Rows from block 11, named by matrix and row number. Each number is 128 + 24 x the weight over its row's rms, rounded and kept within 0 to 255. All counts start at 0. Numbers have three digits each. After the name is the row's rms in percent of the matrix's.
# short1: shortcut pointwise conv (model.blocks.11.short.1.weight, 576x336x1x1), inputs 0-67
short1.257 101:100125096093141081129083096124120128187138133102085135090120113146114133151170133170157114158108159111152081121127123121128153117119128143121120129130079154136086123152112097118138132108130141124134090127
short1.258 107:066137102110146137157119144124098162159161156131124111109131127127152132139126109130170093120162121130107123140189106145141140146146105153138139123143110150111138137108100171140131086090129104120130139150
short1.259 102:126120136089140102076122162124092074109130154162122124112121096136150170150128123167109117125155115117117119115122140161124113097108169131069093093115150112114147143132126126075059150113082096069129145131
short1.260 092:147136171176186133127192129147128146156102124123136114116124139096112109116160109140130144167126126146136125107114108132153108108132099146095102179141129109149089107113132092105121138116142107111134165110
short1.261 100:139115124143135157176098163163122113141146138113172142122088146124148108101120120164122112093122138098108099123139165170172178135099130150122146119092103119155140132122140172127088165079129107111149103133
short1.262 102:156115155175155121097109152118176142115087142152092128173137089183176118133112141092117097127131143131131120152116146072134119135158167102128108106137159089105144206121140144102155130114140085101149127106
short1.263 098:082142115123121174084190180110135134110110119125095095078121153095106096128103152145148109134134136145128125132130155085144120077117145176105088140089138126084126136166107097130132137117115120134120187119
short1.264 101:117148113148138119155156078138131107140120156095111121108148128145094158126153112126153136150125135132162126101131105100138117118100126147126133135142118102114145101133112131118114136112141191111106184109
short1.265 101:122139128145171156104101118137103151123122175119127123155117132110117158103113178137125144123139136116130123145131130111135115127133136105162117113131115179144172130111162110104099119147121143117133135147
short1.266 095:152118122164113174146109125117139104139172120122119128139146119105111134098121105151114082132105144132100133167151158130115140213152144137190142129101129090098150135110155163101106150121167135115110134083
short1.267 102:129112150140105117086120166131182132141181133126182130096076095129133140131111116134140156105136107133124136139100091117126123101107125102125121129141111140107105116064144120101100116118127145093146105137
short1.268 101:177120150160092097132122137146122104133106140132195134101110131169118126158138155116148102121152148130071090132188126130108116173116172118132134115132133105118142102093134115130118110104143114083106139114
short1.269 098:147128134122181106168146118123110117111122139158140138126100168118149145149101137144150116160123128120161128162101095097119125123184196153119058147108104164112170119121115112093131109119141103117117102127
short1.270 103:129111108121137097131151148108147139180126121168164131124162148131126069154149138129131106146131115111128105164122149142122184163138103114098123116110159134089155152121185137146140133100100155149105145110
short1.271 103:101133154117160118121153094118110136151155132137187113127105180131111150149108114150159179160143098143117124132125139159137100116208089121096127083126134110123109086114126087120104114116118119115139119110
short1.272 103:109164093078116143154090148103134156127115150084150160154125148135119138175139117148112101138146113117117122126151103148126158119129116101147152124107155138135103134118135133158131113126093172138144130096
short1.273 108:153162176118138110126137127130109133111118086137128101111106111155102142121133103122134123168097130135136148106156127166121094176199129183099206123133096133118164123129150075108093124128145126141117129104
short1.274 097:148122135101125131164120116112135102151139116090140098107120147203146113096156120105095111128134142149110124124137127126139139133127088124156146124148123115161140115155093137133150134121132117099105086133
short1.275 092:071107090097119143059152178163139196127112132136126168089133115096098077110130133155159143157116113137102157108089171130112109101112138174113141131080137101116117137130138106129120092175125114127089121088
short1.276 095:133112138114105089127136120095191134135116114117146116158135115125118086121159125160133102139135115129147086132177108137094144130098097094100137091058119131098128146093149153159120156132101163147143133122
short1.277 105:124115108155139104110112148145150089075109119148110136153130129139100116123152126107112186094185167081088129147113134146144104154133103107117177118153149104142117119143127097127097109153131121096101159149
short1.278 097:160124103130088156132140157126097103147137091105151183157131155135114104121145125124112119174080139127121173111174129128129128126101120154116123144111172154110106122158139127093093124155141108145125108114
short1.279 104:127140158107145180157095065116122148137143158123174137132161121102176127129126127165100153184132150124103087097162126104155095155119149086098148124087140158166138132122120114129088125104120116101123157157
short1.280 103:135132166150159147134156171101173090113103116102138106129112137190140147119091108161108170104110150177150109129146118118114152149122112134123111143114142134132101126118113096129111150127157138116163124129
short1.281 101:141135118123086112108114122107164170127098114168082131129153154126156093149163184143111102114088132137171091147123122106123144117106097132143136091087092089106115189139166148148144122117108134141134173130
short1.282 096:129126139129133089111099147159102137134086119139131077122146133105148124152124095138155124144124146168131085141128137148115135127093107112145100104137124125132103170165131142139122092101141183144127157104
short1.283 102:121106093104060165109151156116145160085108164147091169135129182091153119157125162099139126135097123140117139092099169139141167122105121123092127076125153108141132101114128137152137142107103124171135147151
short1.284 100:130119117118103093103096153139133138124159162155124129103114130115102150121126143087177149179182117114106093112163136166130117131117131100138120090124140111105118144128145112145115082105141087107138126124
short1.285 101:120127117139110113110154194128126129151113145134163104121121099155135140108124100107126088106133186155142140145112110136108114111109125113127138086089149153131184144117105125096122072126089131132166165071
short1.286 099:119122079128130082095125126139156140128107136156120122128119148122149176130098117155120092099133145133133105139126129171139129131101125145168158141152128089103121188150097148162133145125124113120129166095
short1.287 100:150118153139135126147109108156150160159086110143145144107143109106133132116132116125152105144121132146105102111089124081162164106145146128147112172093102123149082110137150124144104119111118131125140117122
short1.288 106:111105085126103153143085128109115142118113179118117135118143104110111146131115097171095133117154137133143145139083188108140156145134126134110056129120128139129099139147115111114118120118074151137122171143
short1.289 107:135122114143203142090129122096143083127162124123121166140132107136145141116090162108134136117162144091136106144144139159115141102120141128118142118081141137145127139109140152107098144103167127130102131132
short1.290 104:099135128158121141127102145151178147117121137115126151116137184114091147135144156141141167163129101140143109131149142129095159128100123148144133153078140124058106103122080132075123138082110183119137126099
short1.291 097:146111145132123136094143142147138116134108108121166147128110143169178133128162126109111106129093139102113119102128141103226152152101104158124129129105137120118138142099128125098091147116142124129095120063
short1.292 104:097161141116113091148086076111144145162138120122152123116122101118099101104121100133113115108133097103120122130100119135113139137125099174142119138156106156173095123094141127129113119123115153136215111139
short1.293 097:098089137103079107128106131100174165116102127129114107136140123099108097131173116169146117131123126131152100134114123155110153116106104111102165118064126140108121121094156131141123151110092173144112106122
short1.294 106:104130116108097129117142157130122131096105136114141149118128118153130121150123141127170156117086155149163159118105114131119096134113148132129135116104101144122133166156123117093110145145196202147131078135
short1.295 098:143094104099124106140116143114184126111105136134109112126144170149103178114144127149167144099160127108115093143120147135112139148110096141095162114141096165105133164132104156157145211092118138112136137124
short1.296 109:159156132163125091126124134119070077118112110095118148121136140133097141127171153127137138143121138133135127091145120154104096165166103138094154093132158135118105174130149121082099134130177115122137137163
short1.297 097:130109158100105126126117113108157127086090083142127161136136137118122106105135124154124076147100096122120099122160131144136161084129117131142137126077130122110097112115137156140126141124097129138136098109
short1.298 104:131127106175140116129151053104149103155093108139113115134110104123147111118122154146139108117087104161107159125153145100138089178168122131143153120081165096126118170115105091170106156136113131142137102138
short1.299 094:094131088123098073144117115146153129114092101114145108116136137123171130152128113114148119096142153116137147114137127103089120110149148130161112143095153138128145122114162103156111095135155136120147167110
short1.300 094:125107142079142126182131148111105111122123138125103126155129119134147127110164101093162085119103100160132161127140094099121100137125141102134135128098116113093102114091149150184110126128132150147122139193
short1.301 094:070163092105140148130149111148102149129108158099122132112110157106113108132113128161167124163156159118136071158106139059144102111131123128131122137139134129135087150124090150127136134070125140120145095120
short1.302 093:151147128180113130120146105157178124107103139128107124128136092124140141135150127097103153116134115114133079121116137110162126102086132107113125124144168117113102113172114113141133131165096133146110131173
short1.303 094:125110120120143143096128147134079080126089130144085106167112122140128093180101105099189111137101128113117121146141105137145181154132157129122168118111115165159129096162085096125132139123096110126069118126
short1.304 101:131129100154142141144130084158129154118090128111119142119124134127115137138137173145121131163133133133144083112130141129128111215096139152098089182129103115138095122116130156136172128179152120128125159128
short1.305 103:165134130164152105142115122083091157145133167113115086136146143122123128131162101112098093143176146150100147162104093127167128121119087155098168127111168128101097186112108073146119161137120155186121104093
short1.306 097:101150127088109119131154115122162101119122135126139167118112106141124104115125160147140139133103136129143185144121121138126114139084139106125103178154132083148094164154120167162110099126153172171153093107
short1.307 103:136131099125096134150114144131090134146163156163134171140120144133133127180122109094143144127147106140103137102102173106103102107122138121116136098144129091109087129110154082146140119151143138099129110161
short1.308 090:082100117094127128153130145099128114106074132124109104157121128127111139176148096150141139138114144101134131151158136128088138134104159126088157118092124146127140114132139105150137125126127145141116129077
short1.309 102:156128104128148137080163108116104123136100121137129136155134127093113123145107113170113148106108121128051110158124072144112117129149119161092134135123130151158116134129101133131108171110121135126127126095
short1.310 099:133131086137128170135190145114127100157153100139157142112152111143165105138157125105149173081169150151158101177153131147098123117123144134128124096130158140106145143138139128106127130130115121143127141121
short1.311 098:088140120138126157139171108114142124136122128158135101156141127127147095155154102118145078105115155140171114121110111096125124106134118143089129136135114161161163129133126162124116130102111189132096165131
short1.312 101:124123125137148163109103120121108122156140149133150093150131127120124105113147134141159120132127154098159100113215102107142092153118135161084147164149130141151139130147118105150128127118121163072116160159
short1.313 098:150124148109124121133122150111142107115092124114152127154164124164096155167139140108144141131114140163109096131122086141113127085108105095139127135106162135095150101119220136153147130149099123163148106168
short1.314 084:140133110140110105112118127155084175139105097119074107125141154117114115134150117160130072118119135136125106124151079103125152123124142104103126114094139094117123139120144154130108101122115120169109093111
short1.315 100:126086091122117131073122135143118114123111099154110168131104136128126121122098139141151120153087124107109125117155129124110130124120126170118155127155115122126121121148135152133084125149130091122116174083
short1.316 105:125120088136195085139158131101116129119088148198104102122119117147143111109113154134172121120128107127151125123176130158115087121112125109156137194125116117102118128138120125142125127161113127099160133107
short1.317 096:108142121123091110105093177104158169070090131132115083158150121129103148142161121124157117090108084108150083143145101141101135126112105156135131114087130147157139100123125157113112113104136141116152118114
short1.318 095:104102128140148168132217133093154133123126121109159099127155106154109144124100132122172092110127137133147116096127144131092093061115131192130118116095152133109145092162131130118121155116129144255116147141
short1.319 099:089145132107080080125123124095129131103152115122091118137153131105103092108160132141125087116090123127139103144152117175178167125105112085106154116121135133089132129115148155126120128127096125160095114123
short1.320 098:092117118137181111110133148145104154118132191122133161130140146103127134092125110167164119127167105119141124110149120166146103115209125098140113158108105164145122130122168130120138090118127133103119131141
short1.321 096:141126134114174096122105105111189127130147138154075138132137145093122131108116144140160099116153142123139111156118175158121144180143120135120154149124159146117111154121151134149107145096115136127054139143
short1.322 100:131104164163133129141123100131133128118116103113146138141117179125133153164149167126153176133149121146129132147134132147093122140185084133139110145120091129126122064144181127139120138120151119113141149118
short1.323 095:132096163129110098070112192082147133110080124126106116175141135137149136174130141116155133127122176153140131181106119137098136108117112108128158139114102142156127145097141119132106124128136143135117111093
short1.324 100:162175108119160106163127076096126085164150105111084130126129176110118102117118141143104133109104132190133137120167124109110100183145113144101158131142108133109150175126144167126165112126163146125102143135
short1.325 104:096109105158124127132146139064184140150136101107129137150097145136169098125095121151119087119131170172106118163127118121129131109126142132145122098105138118136135108135110182126160115116123122153131106074
short1.326 098:121090152093121126120104093147115082112186094122117106133116174119165140091168138146152143095150126112148122122142151121197169125134123154122218132138118147144149109115095091130134140103123116135121101145
short1.327 094:182105110176111127079115099217148146128123138125102117122133119159129125200142137086134120165071113097150153138118097140180152131152108149110106143117147088122104149152091104128156154170159119118112135143
short1.328 095:158126126136122122146127044112190120133161135098107104111132142112097119127118163139101125107109109124151150100185121119138127145146138108144128150082104108102139118118137122153127139152126126109134157151
short1.329 099:134148147111104150182135123118117123134140108184160137144103115130134117178090155156105135097132132150138111129104150127126137158125131101105129109176106119117112135119152108145105088143138143112097139128
short1.330 103:149100140097114140134141132167105164156154155111104098118149132170152134132107152144120192147132110153094168105121144146076086157159105149083118117135169130120136093132120118139076135167127117128139122114
short1.331 101:136113120123105107082108128150137143085087113138129152109118137121131165104079110082149168111134117105151157132136224093139110098160101185155123124110143138099120120111164095121116111123118152110096118132
short1.332 097:179129102122151130138154142119116127168128111132145122138099137131122097107136139132143111099128137127153114099164128179158127127159149126133165103098136130086119116107099186144176159101153093148117088107
short1.333 093:098118146114120086121110159094185199106073093143117103124126118128099131136172110143121113126123129112143115116127107149106144112126105137081171110095137142107108087120166152136136136126120137168137115137
short1.334 097:139127155185188179095119154104152128125144131127150119092108145126154152125095133110145143129118113109150079112108127125102133103153139179142143167125136131109159136119172126128173129116138098126162170118
short1.335 107:101150145128157129115144131160114117145128116121126135115146149129114179111149132084139075125119143087146125126144156159152137143110123131152102139136120095145092078152135119095118100182120155137094135136
short1.336 101:114141153147106141125101125094135111130175147152130165115128129137085124113138104101103107158125129151145126170118145127145116113135132130147140103149113139154144114115157171119141087104138109082125066168
short1.337 095:123110154120118102097133139111203142106144131137107111115134126119109098137147124176138090131101124120137082106122097164084124123101104122094176104113132131107160112114123146121117111112083158165089151153
short1.338 097:106121148104091137157118113106201092122111119080134122124152115130124118107183127179126119151109126126157078133137105090113133146113093121097172123077151148140091163132102138138100091100070155146124108128
short1.339 101:146128131170108103124144143166176100120149106119152109128122122171147135146120117102124107113117100085119117112122145085139158085138136128179084156117137114146115159117102112151104080138185126095109166123
short1.340 099:134090146079134151104117119108157130157132137147106126157127125086126163136157144116141163122118129138125150127132124133110130132144104159198115123092139072143119110093166128136122103142093136132145077093
short1.341 098:105098089094101128078136118119134172090107118149103138119146165097130114157150094170158126154102120111124123093120156124140129110130134145150149114126121162087118109059136165133121129107094150149058095098
short1.342 102:136170169095096185172184105109135129141122149173124112139132118071099113135103150118139128116150117159114131142127155116144156169110110100135127111144142094082133158137176102118119109100143134219090178142
short1.343 105:104157114139112098106125123205119146098119136121116126109135103127139142102166123097128113125106116146129126122154118090103135089140087114090139157121143143126097147084156135129144125114126128132128124168
short1.344 105:097196091087153170140086113110119111148117137147124130143107112086119071055164151145122143115139131152130157137104112138131165186116107128147133175150085148140147116117154128146097127123139096144167166166
short1.345 109:113127122137142077128092101155139106139112158149078129155170181136129113121097126120145100130113092140131139167106114120121112123099125118092181129159149114126163144095107169116136113156129130138096161127
short1.346 100:146115077125141119099115113114145101098156140134119140145127122161143093106131145152117127125129139166134123126120107085129142105143146157155119113129137137159166137090132074131122126125102134171137139135
short1.347 090:123122146105082101181102127135110122128057111162085119117153145100101104143178102131154087156105133109114114137151127111133175127096142148073173149103128105121118137097126135168095139094119121144084120091
short1.348 101:102152147145136164173094127139141134141119150137137090107112120115134124062126156146113115115122135116117103140119164112136182175087143124107111123101116150189157135132136149146135152095150155156182072134
short1.349 097:093146120102117091114109149186137080158133129138110137142088134122191084132112106116140069102124100139123131092128120133124125090130113128124085117138128140126149114111100146130130100195167100078111122131
short1.350 102:149118150145131125153115160128109094110120120152146105126137123163126141146112142114133104139144136128137127135115078113093132083111144114121101136133167151117153108123247134139130132127120121151157154148
short1.351 093:100084155105114104112116150118208146141084125118128116122159114103109106145168104189158088105113137113166118109133135140100132127106103100079149119099115135101141089113154138146117119123090157139126131129
short1.352 095:126101162107072098122123139103181157130071116154113106137151135124120119120144114176143107118096132111123110111120107151108140107097097136085186121089119162119136122083144129131117162106097154171122101099
short1.353 097:129147132112153111089112132121086114155144112136130119167120093148124145172147123133122110129158127128152113125137072109093105147102117144070115072107132133133142093147123131140106109151120103123123066106
short1.354 090:134079104113100121142105156130171164123103131107088082147113149137111132166129132145131097117113127097144097130119156136093099129121161150103178130098137143132145089146118147149150126108137098150094107074
short1.355 103:138158149152122113097181176087158110182102197119123136096119149138099140162119148092133128099128146167143142148104141105114146080104107090161162115140117084095096111109221118108113145138121118110128120114
short1.356 112:129129108119120121134092109129126132126161138115112109096169121110146128106156194160141151159155164135134139119113147145133088183175129129093109121133157129116094194119146117101159131126127124100166168169
short1.357 102:117126100083126162135140104118087155136108102118140159130138123110122142111135124123143149156114108219114165136147152133116091125131121156131100088161151170090129112155106162135153131100133120203122137116
short1.358 099:191123119099166121100111117133115085111107129126098105153082138146150109106145131122124108113122127099140131149183124134132095132123165110122165145149159118140127121169136117145161125097129128117090107149
short1.359 103:135113149124122119131119113131144157148128132140106090115140175124117096119102149109150150173114101112120144134135147151112124121138138142129146136115115116104120149079130126113147096133122190134117149084
short1.360 100:131128138157162127142116168130200154108070126137118173097142133107086132137142119179129125171086143157128161106093139140107090113125105132069186139120134170102121129117165135107161087170138156127127135124
short1.361 102:115110113088058146127157171129137157133129132152158129119132079102150145130132173107117115126122120182142148117076142142121131091102163118112113147105090119178145138109128118105085093114136164166131112086
short1.362 101:147128121086159125110157118144140104153142126160130106122083117114121119128135110116123158113147163137149142144174116155196121155140147169101176136111130093131144113100111101154141118132092120098115084129
short1.363 096:120166084155127199110175116109131107127103143166134141122135185098121077107111104105150138108160167151185112142121125185124102128090149111102130144115145144155144141130135170108110145141150155127137119105
short1.364 094:102110210177125130109156132146120112140142144148090112138116155123140144132109126102140102112117161118108110177136136120172103164115129119123076118147146165124129107123151126143103148117108130093133156145
short1.365 102:129157131122098151103106092105102107104123120159091111093118147175131118094143134134111119115132147117107087158163120170123127105133086095111135086108141130078138120095110115156133133114132133091105079125
short1.366 098:121160142174132135140136122131152124139085136081114103146146112118143124175203103131101176192130097138145093114113136109093117079132169132128141129147205105147090144178137122122158108111129092131131101099
short1.367 104:137100118142135129138133147098191108119084097137122149147148110134109124127154117181150108137099137171099107143118112116112117148157160130130136101118119128119109133123124171139113110134117140137169138114
short1.368 098:102115106110110109117115104091134128117113115158113110121149104172094113170139082149182101112118125134149080119116098156107173109106081104094143115122144127102099170116148112135114100131111168161213121159
short1.369 099:182116111126126111113130102100113132106117115141156126183147152163145120156107145129136107125101105111073132134149104130141137119113191099111127134170138139149103120146128114093148130115116143144114141132
short1.370 099:138133127149119115101103144088120119113104133136149143167156114179090088137157092105107149183121105170094081089148127152138150118119140110125092085152149083129124150108150122130184123139152109079098104096
short1.371 103:139128132120124176151152151116148155115143143094154149144138132157151120153145103102145124161098138103132143121158162119105101126167131191129140104170183143106107116131117154123104145107140092145160116125
short1.372 108:074115094129159088133143170137100155133124170096136137139100154114172111129131106178159106111128130115110090133107164083164114130122126150126118143145143148113109137115137187097153108115113092116139140134
short1.373 101:174118107112159120117187146117126133147101138099137130143140116115140091106126130144139150115131131132107105113132088136099091122137166142118150153114121130103130125150098141121128120132122107086128111065
short1.374 095:155132159152158108143119106111084133095098141113113127135136169114154187118098139117142164166121136142156125162099106089142126125151179172106074170119119127121166091106156127121147142147153111133116140136
short1.375 100:095175103143113116139116124126158115162116121124136117117143124102135093139130086120123066115156166114163154135113113129147108109088147163139090143124154169126142149103094132154082113070166124180139131114
short1.376 096:116163080169160145128145141070115119085122114158095126096121151105100131133147106156166110150152139110154148113110091150124122114127129151109143187146134151113165133130149141143137123139109136154176119160
short1.377 104:172131114109121168148114145101197137110115089150122091125125109129116107136142128142142132125164135163146126095122136152111107134110133106151157094165167111161160133097126101091132085133131143131110159138
short1.378 101:133105163161108142113084118185111095110131130108110126157122114101140144131133111123133188148155141133141110098119147131137095179121158145151144131129141125135167157140109122135175126106065166126101105107
short1.379 105:137151144156154131156149102161159138139131118140128135119128154173100129103124160126135101098088102159135120105149158153134150137078081167150117147132121142118103128115147133123179149129160111105159130113
short1.380 100:146120117119133172127129116132174143168092070120083125121160177113087109155192122138131076097161104114177172142101101108105103103154108130103160115160149145108120159131134152141112112145122143128142113117
short1.381 102:179146145133157113078107135108135108144109111123102117128130131138148088120115123135165077144127118105115139138201097153098093191100175099088148146116144119149098138127174116122152146094138142107138118127
short1.382 107:112122155148143106139122118159071104122129106076125152140120104120105108116101126139149115077138116152115129081100130124117096121155141124141074110130137155145117134123123144151125145114131094111182095078
short1.383 100:125137190107125120138152135106136136141136126127114093130125112115136122141102130136125116137116106137132128115101121118176126134122127128124078141166115142145061147106145121151111150140109118107169134098
short1.384 103:122132137126142094138086128141130080143123104173148153162156155073136113146145150136087104139101175122152085112090140131116148105109127128093134114093093175135157121129116137099094125096126147146141094128
short1.385 103:139131127111153154115142129149118139108166125112099144160142141126120141110134170110161113122189151114166167142129169137115124091159123159101128136143142137104136110115098093119145129150136170134150145076
short1.386 102:104122143149101120118086143206120109059112132105151103100154136129134111181083085134107139136134104117163152134100125123135136124127107137151131160107128146114167137133162097104113125133118135129121108085
short1.387 101:143109124125157104088087137109117089137106135110144102156146096101108091144113186147141117100131140094124139118124134147131112135118124110129115135113145139112119084142125107117116144129134092166148130100
short1.388 105:145128084142174137121135169140091149091156120137134106132129111119135134118139107104156153111141097141130094151195144129137093126142140115126165083109168153117136093130106090144118112136096148161130152140
short1.389 096:115094173176163131164129139129133141133139145106111125102123115099117110146130134154112144183132074156133097095111129106169122139111114128116070154134139118176080097084118122097110130140129136115134138115
short1.390 104:107152103128093177081152146126163114132111126050170169132102098170129141180093143147089121162133131119121118147104120149129086131101108145112141135113146183111137138141107148088140120162185114133158137090
short1.391 100:098094106109134162127130144120094163167156135099084104134203147112142136117137131155128112149159147132120139105128132094158132177164127081122100152097129166121082125120120139128137119124138152103127104127
short1.392 102:098149120168160079142124142094175148133121116149111124121131141167107134131176104142091094094096131121128132111118138130119157110104191132127097137133136126131102111101123141078117118106096179112180106082
short1.393 100:141118112112090111130101189134151154101128135118127145134140079102119148128141093115138131112166099123139118159086107120106116134164131119093142106123133149119094115063154103086154136098133117091197111100
short1.394 098:098115126149139107148108125170125119207123093122136179123136108122146123118127127123122097130108135122116130143104120109126144132128127143093139126142101129122162101087091163160137116177176124214127122109
short1.395 092:121137103128124165145173145138157098115117100141155141135112099160097110083134127127133108126118144157081148123091088125105189185117141149126141117131132088125128106093199121113060148134152126095138142102
short1.396 099:128080104121124135126113132112192179115106096173109099158136091117133131144138111153145073071137181089175135132122136114102124139102109126094178127095088129150143089149133154174153135149136135143184104122
short1.397 096:122095146104104087141155140108193120108107107155124110153143123143096096112167144182145115118114115134151070142116124143135143126114103088110173117081122142117105145084144134124116138109122146155120132108
short1.398 098:132136130147147137127139090120115127132100191129120128126137129112130116125150151137112113114122169100145135144187131154115092106108139139105154129111120090146120119148167106114114168128097091076123119110
short1.399 099:131126099172156171162108100104136127168115104118117131132116135100102142164170137106153171118123135195127130124159118096148114124156111170199119113126129094125129116137129105167124120128088121155145052116
short1.400 101:088127090109117137094113099145109159136105126114105116177116145158113099077131148119165133113097136097138151172129139193112186172177115113110127143167115111129122152126143140152161104144152120136113115124
short1.401 098:161118105159133114167132134152107112141068144087122104111139126136146140117191129135125133112120130098107105085139127131133119119113142136107157150148175113145170161140055113144186138091095106113122114103
short1.402 106:119131120115137123115107117153155088145109101151105146146125141104144111144125154158103064083119196115152095111068106111110103107092115085112152170126154169154164112138107148144115109102131119113110126117
short1.403 104:105127125090084099154106126100179098109109107133144153142162169135092084137163101183167115076126144098130077114138122152115121156117118105115178116119114172125144110121140111142124131130109175155134129131
short1.404 099:100077124074148115139125107129149117131115138180085120125151148112115134140134129157125184081192107152146094116101153104114093163159109139094133094116142139096104096074180114105129176122070153131175131160
short1.405 103:115152090131158098114130149151126159129141129108114155151143125156130114084123128124130078103131099112098159110124111157133099153107127126120129167129153183133108133107194144133138136105117138133105107148
short1.406 088:135096126111114131124093166098170135130127069115073128098143129109105100135162118129131082135103120110110113133157124131095140124101131100098169127076152084124130128107171172146130113122092145175134124138
short1.407 103:162132143165122130167131091166129186091152099106088102167188109169131132127158180171130146135137093171130133086135124135123117133130139148098091127154115108181129152113102101154140120150133111128125116094
short1.408 094:133112169136154095119174137089152168119144144130103125126163177110145172151113121130110115135129142126149109115122121118162149161135136163131116157129142105132115102110106127104121091215125122162105109154
short1.409 099:102114138099160099132146142128166201169135148102130121101084145165111133104126109134135107133101122095126175152085082136099107151105131129113145134105073149067086129095120100098114128166123126104152127109
short1.410 098:092093135156106119129146103153113109116111103118119123135102102147094135147106113141123074154101120121150087120109123138174145112102147104136128130127113120186107085128140122149139101079136085108139137144
short1.411 100:137165124134136077135107144090124120110128127152196133110086057123080131159107119105143095039116149115148083097122100121140113093122139107140103099101132093120115155136132115111124136125137124129145125104
short1.412 102:147156178108131138130121078113146104133130125114078113112165130131117117139112185147106145071113118142165163100148148135118114153186126130120126140064115123125160140124131142122123123125136123116137146144
short1.413 102:135162141102134135173095077102133142133132131145137167130096085089111118107114141111133130106125107074101099123094136147127138166115110120077153143139112139154102153118146145110112103131145131149178118134
short1.414 100:100122143118159171138152160121140177114114143107108142140128132139116150134133135153144139117136075218144160096121125122063125152165148135145131088145122102119081113089122124129139114190103139128109174109
short1.415 098:136128175182105111166156145137167117150146117176142131155123122148100108160107113110108101168139087116109096141104098076145155116129150111136133160132111140156134105130143125123126141104151099112127154140
short1.416 098:142135113135139114164110137129131148131126154136103114153185132135152112140119100100116165132138102135156100148080163099146134142115098148135153119152149114141107149100192157131113145185139115148194126113
short1.417 098:178113144145111136186158148124177112205118119167127131113133092118077135155149126082153143139206154126140116135126137160139110106121112100115117059122120153097104133146136107109102131140132142161106119101
short1.418 101:108081128124128103134129102080192111138119128119112116142135147121140142136178123154128158143129137129103141153154121149122122098111115144121158102148084068135109135113124133135150137079096110107181152156
short1.419 102:111123172117115116107151151170145118125134156149113082155119158143121108131119131151101147133096100107142101102181130113094130092096121108123100134126121121148159099119156104121110143111181115144138109116
short1.420 104:143135146150152131133110076151169117152125136183141130105123145124115143143131144137116149127138115133104130149133144142119108141176094120090116158116143058104138097137138126097156134137122112099161133123
short1.421 100:107111089108094101129124096161192138116115129133132103149134126134122118125149116145119153136083140165184112115151125118108103108118116149109150159099128117121109062109144147126116171155097148156168112141
short1.422 102:113130107107116123122117116147182118104113097139119167102110090090120154130144123128148111127131188090146145134079119123134140134127158078095157149110134114109135116130060140110130101124168145155111107163
short1.423 101:114141058147110099112103113145078148107125184125109106133131141122156146078143178113161119161124125140144132169149146107136132127136143108123117119084121125147121103150133113152158094108148096122108137138
short1.424 100:134092112167153105113101096061135151145110140098143126155175167127115124127158117132141138139141123140137106151133106127151116161146144141136101131090150160138129117116121120113135110111105128094211113105
short1.425 106:101133129113128135130119126160102130135117096106093120139069096110118090122082099148177088150107155136095088087143149123136131104138094118152115134127090184116094164132143164110072131137152130097141105127
short1.426 102:147111120126153154117087136126074174105148143105090143130127122152081101108150127101111109149135112082146134154149094142134131162119096110102109113184100141118109107141118117165109126147139156140114109122
short1.427 084:116124134121076099124130128097155146137119092107106121148140127144126118169143132160130082157127092108157089116143104125148160116096108104106152101123114139139127114111145122123130140141170113134112118118
short1.428 097:105114072137128130103099114128103162144134142145067099117160161076135125172095136130117093148174120138095143111165156166171153143171117120084134123151125102129140084152095135126172160160126108103102113134
short1.429 102:124102107078155150112138107147124145147115166088138125092148143174117123203111170106133185120106119129119155182136131129115106106133131165148134124131121137119109143077090086108105122163134087172143126130
short1.430 104:131121201191140113143134113141102141139111125110142125132116120100142102133126093151145121123119107181133148087104155120159112104128149125140082113131124133146126132093135109095137161114153115120177113130
short1.431 095:141149147132162143095143155129133140145128104106107116095151125132110142131149143127104089130145143134128162114111126147157113164154140085084144166112144117142093123136126119124121153105139112086135139142
short1.432 101:145138184146078122143133148133127156156113140117125132144142113182163145106137129162107151115108154142130112129150159130171163193145100148160116142154121097134146121112126131135139115097152120144114117100
short1.433 095:092127101185113110103117093110098135138149098118113128131145141145111100143165138083129130105152115117140103129159128111105119068110099122136094135100147142152142101119123105127156121138116096110103150098
short1.434 103:136154129133091132128100139119134105134131119205117143126095105119133117184105130168120079119160122107118102174118124148124136154110174121094131115145127105093137141150132170102095132128099147146123130124
short1.435 103:140153062147128176110114082128093173132110172137121115145141114110076150128101081122122155138090124169121160175083148112118145134144107152131113106169134139127073145176103108133109081131156154157173170183
short1.436 099:129090125135105110156149141145135099126124122116153118143118141122178128141140117134135153145071172107106134111144124130139118101123098134088101138121219161115158145175153148123113139125164132166118134139
short1.437 101:140148152103092144131168149090126124096141130134135121118098091133111106139095139150143092092127112150123144144135123100125137118096121155134125099122131135107154173139086134107134116154120169152130123143
short1.438 100:090131063141121095105124140161088123117106147149108104118135108111163122092153133081135155178091144119106138123143128113127169122109128132154156124128144119138083146133136142152145119110095106126115142134
short1.439 102:135097123118144128100136122124128181126098117150111145143126129134118147154103084114111136137133116111107111105115112134113122133083174139104155103118114171141128102105138108099103127113111143118147112078
short1.440 102:157136112114120146140100125122090152171148097162120138140114119118133101114114122125168127106127140114121119128119144189162104106151152156140166138120128100094173152147126110143149136153167118125099149145
short1.441 102:092151087121151123151160101127129147138129148105107103107142129095157102138170159135127146129125120132118110135157122099113094095129119134121115142149171118135153124149089153107146121113106148164097077085
short1.442 103:128136070144093126068130115119158095111112150137137127162135130128173123127091114121159099114128165108173150115127146125122163090144124131102113125164126136120133156100168111107143115090125126137101115131
short1.443 093:129122123169220148094140141094120158143130150143135143119130160152178141077109112095177098145124116128162099133155140116137175108134144127131170160155150146089121129073156140121122152136114105091131126163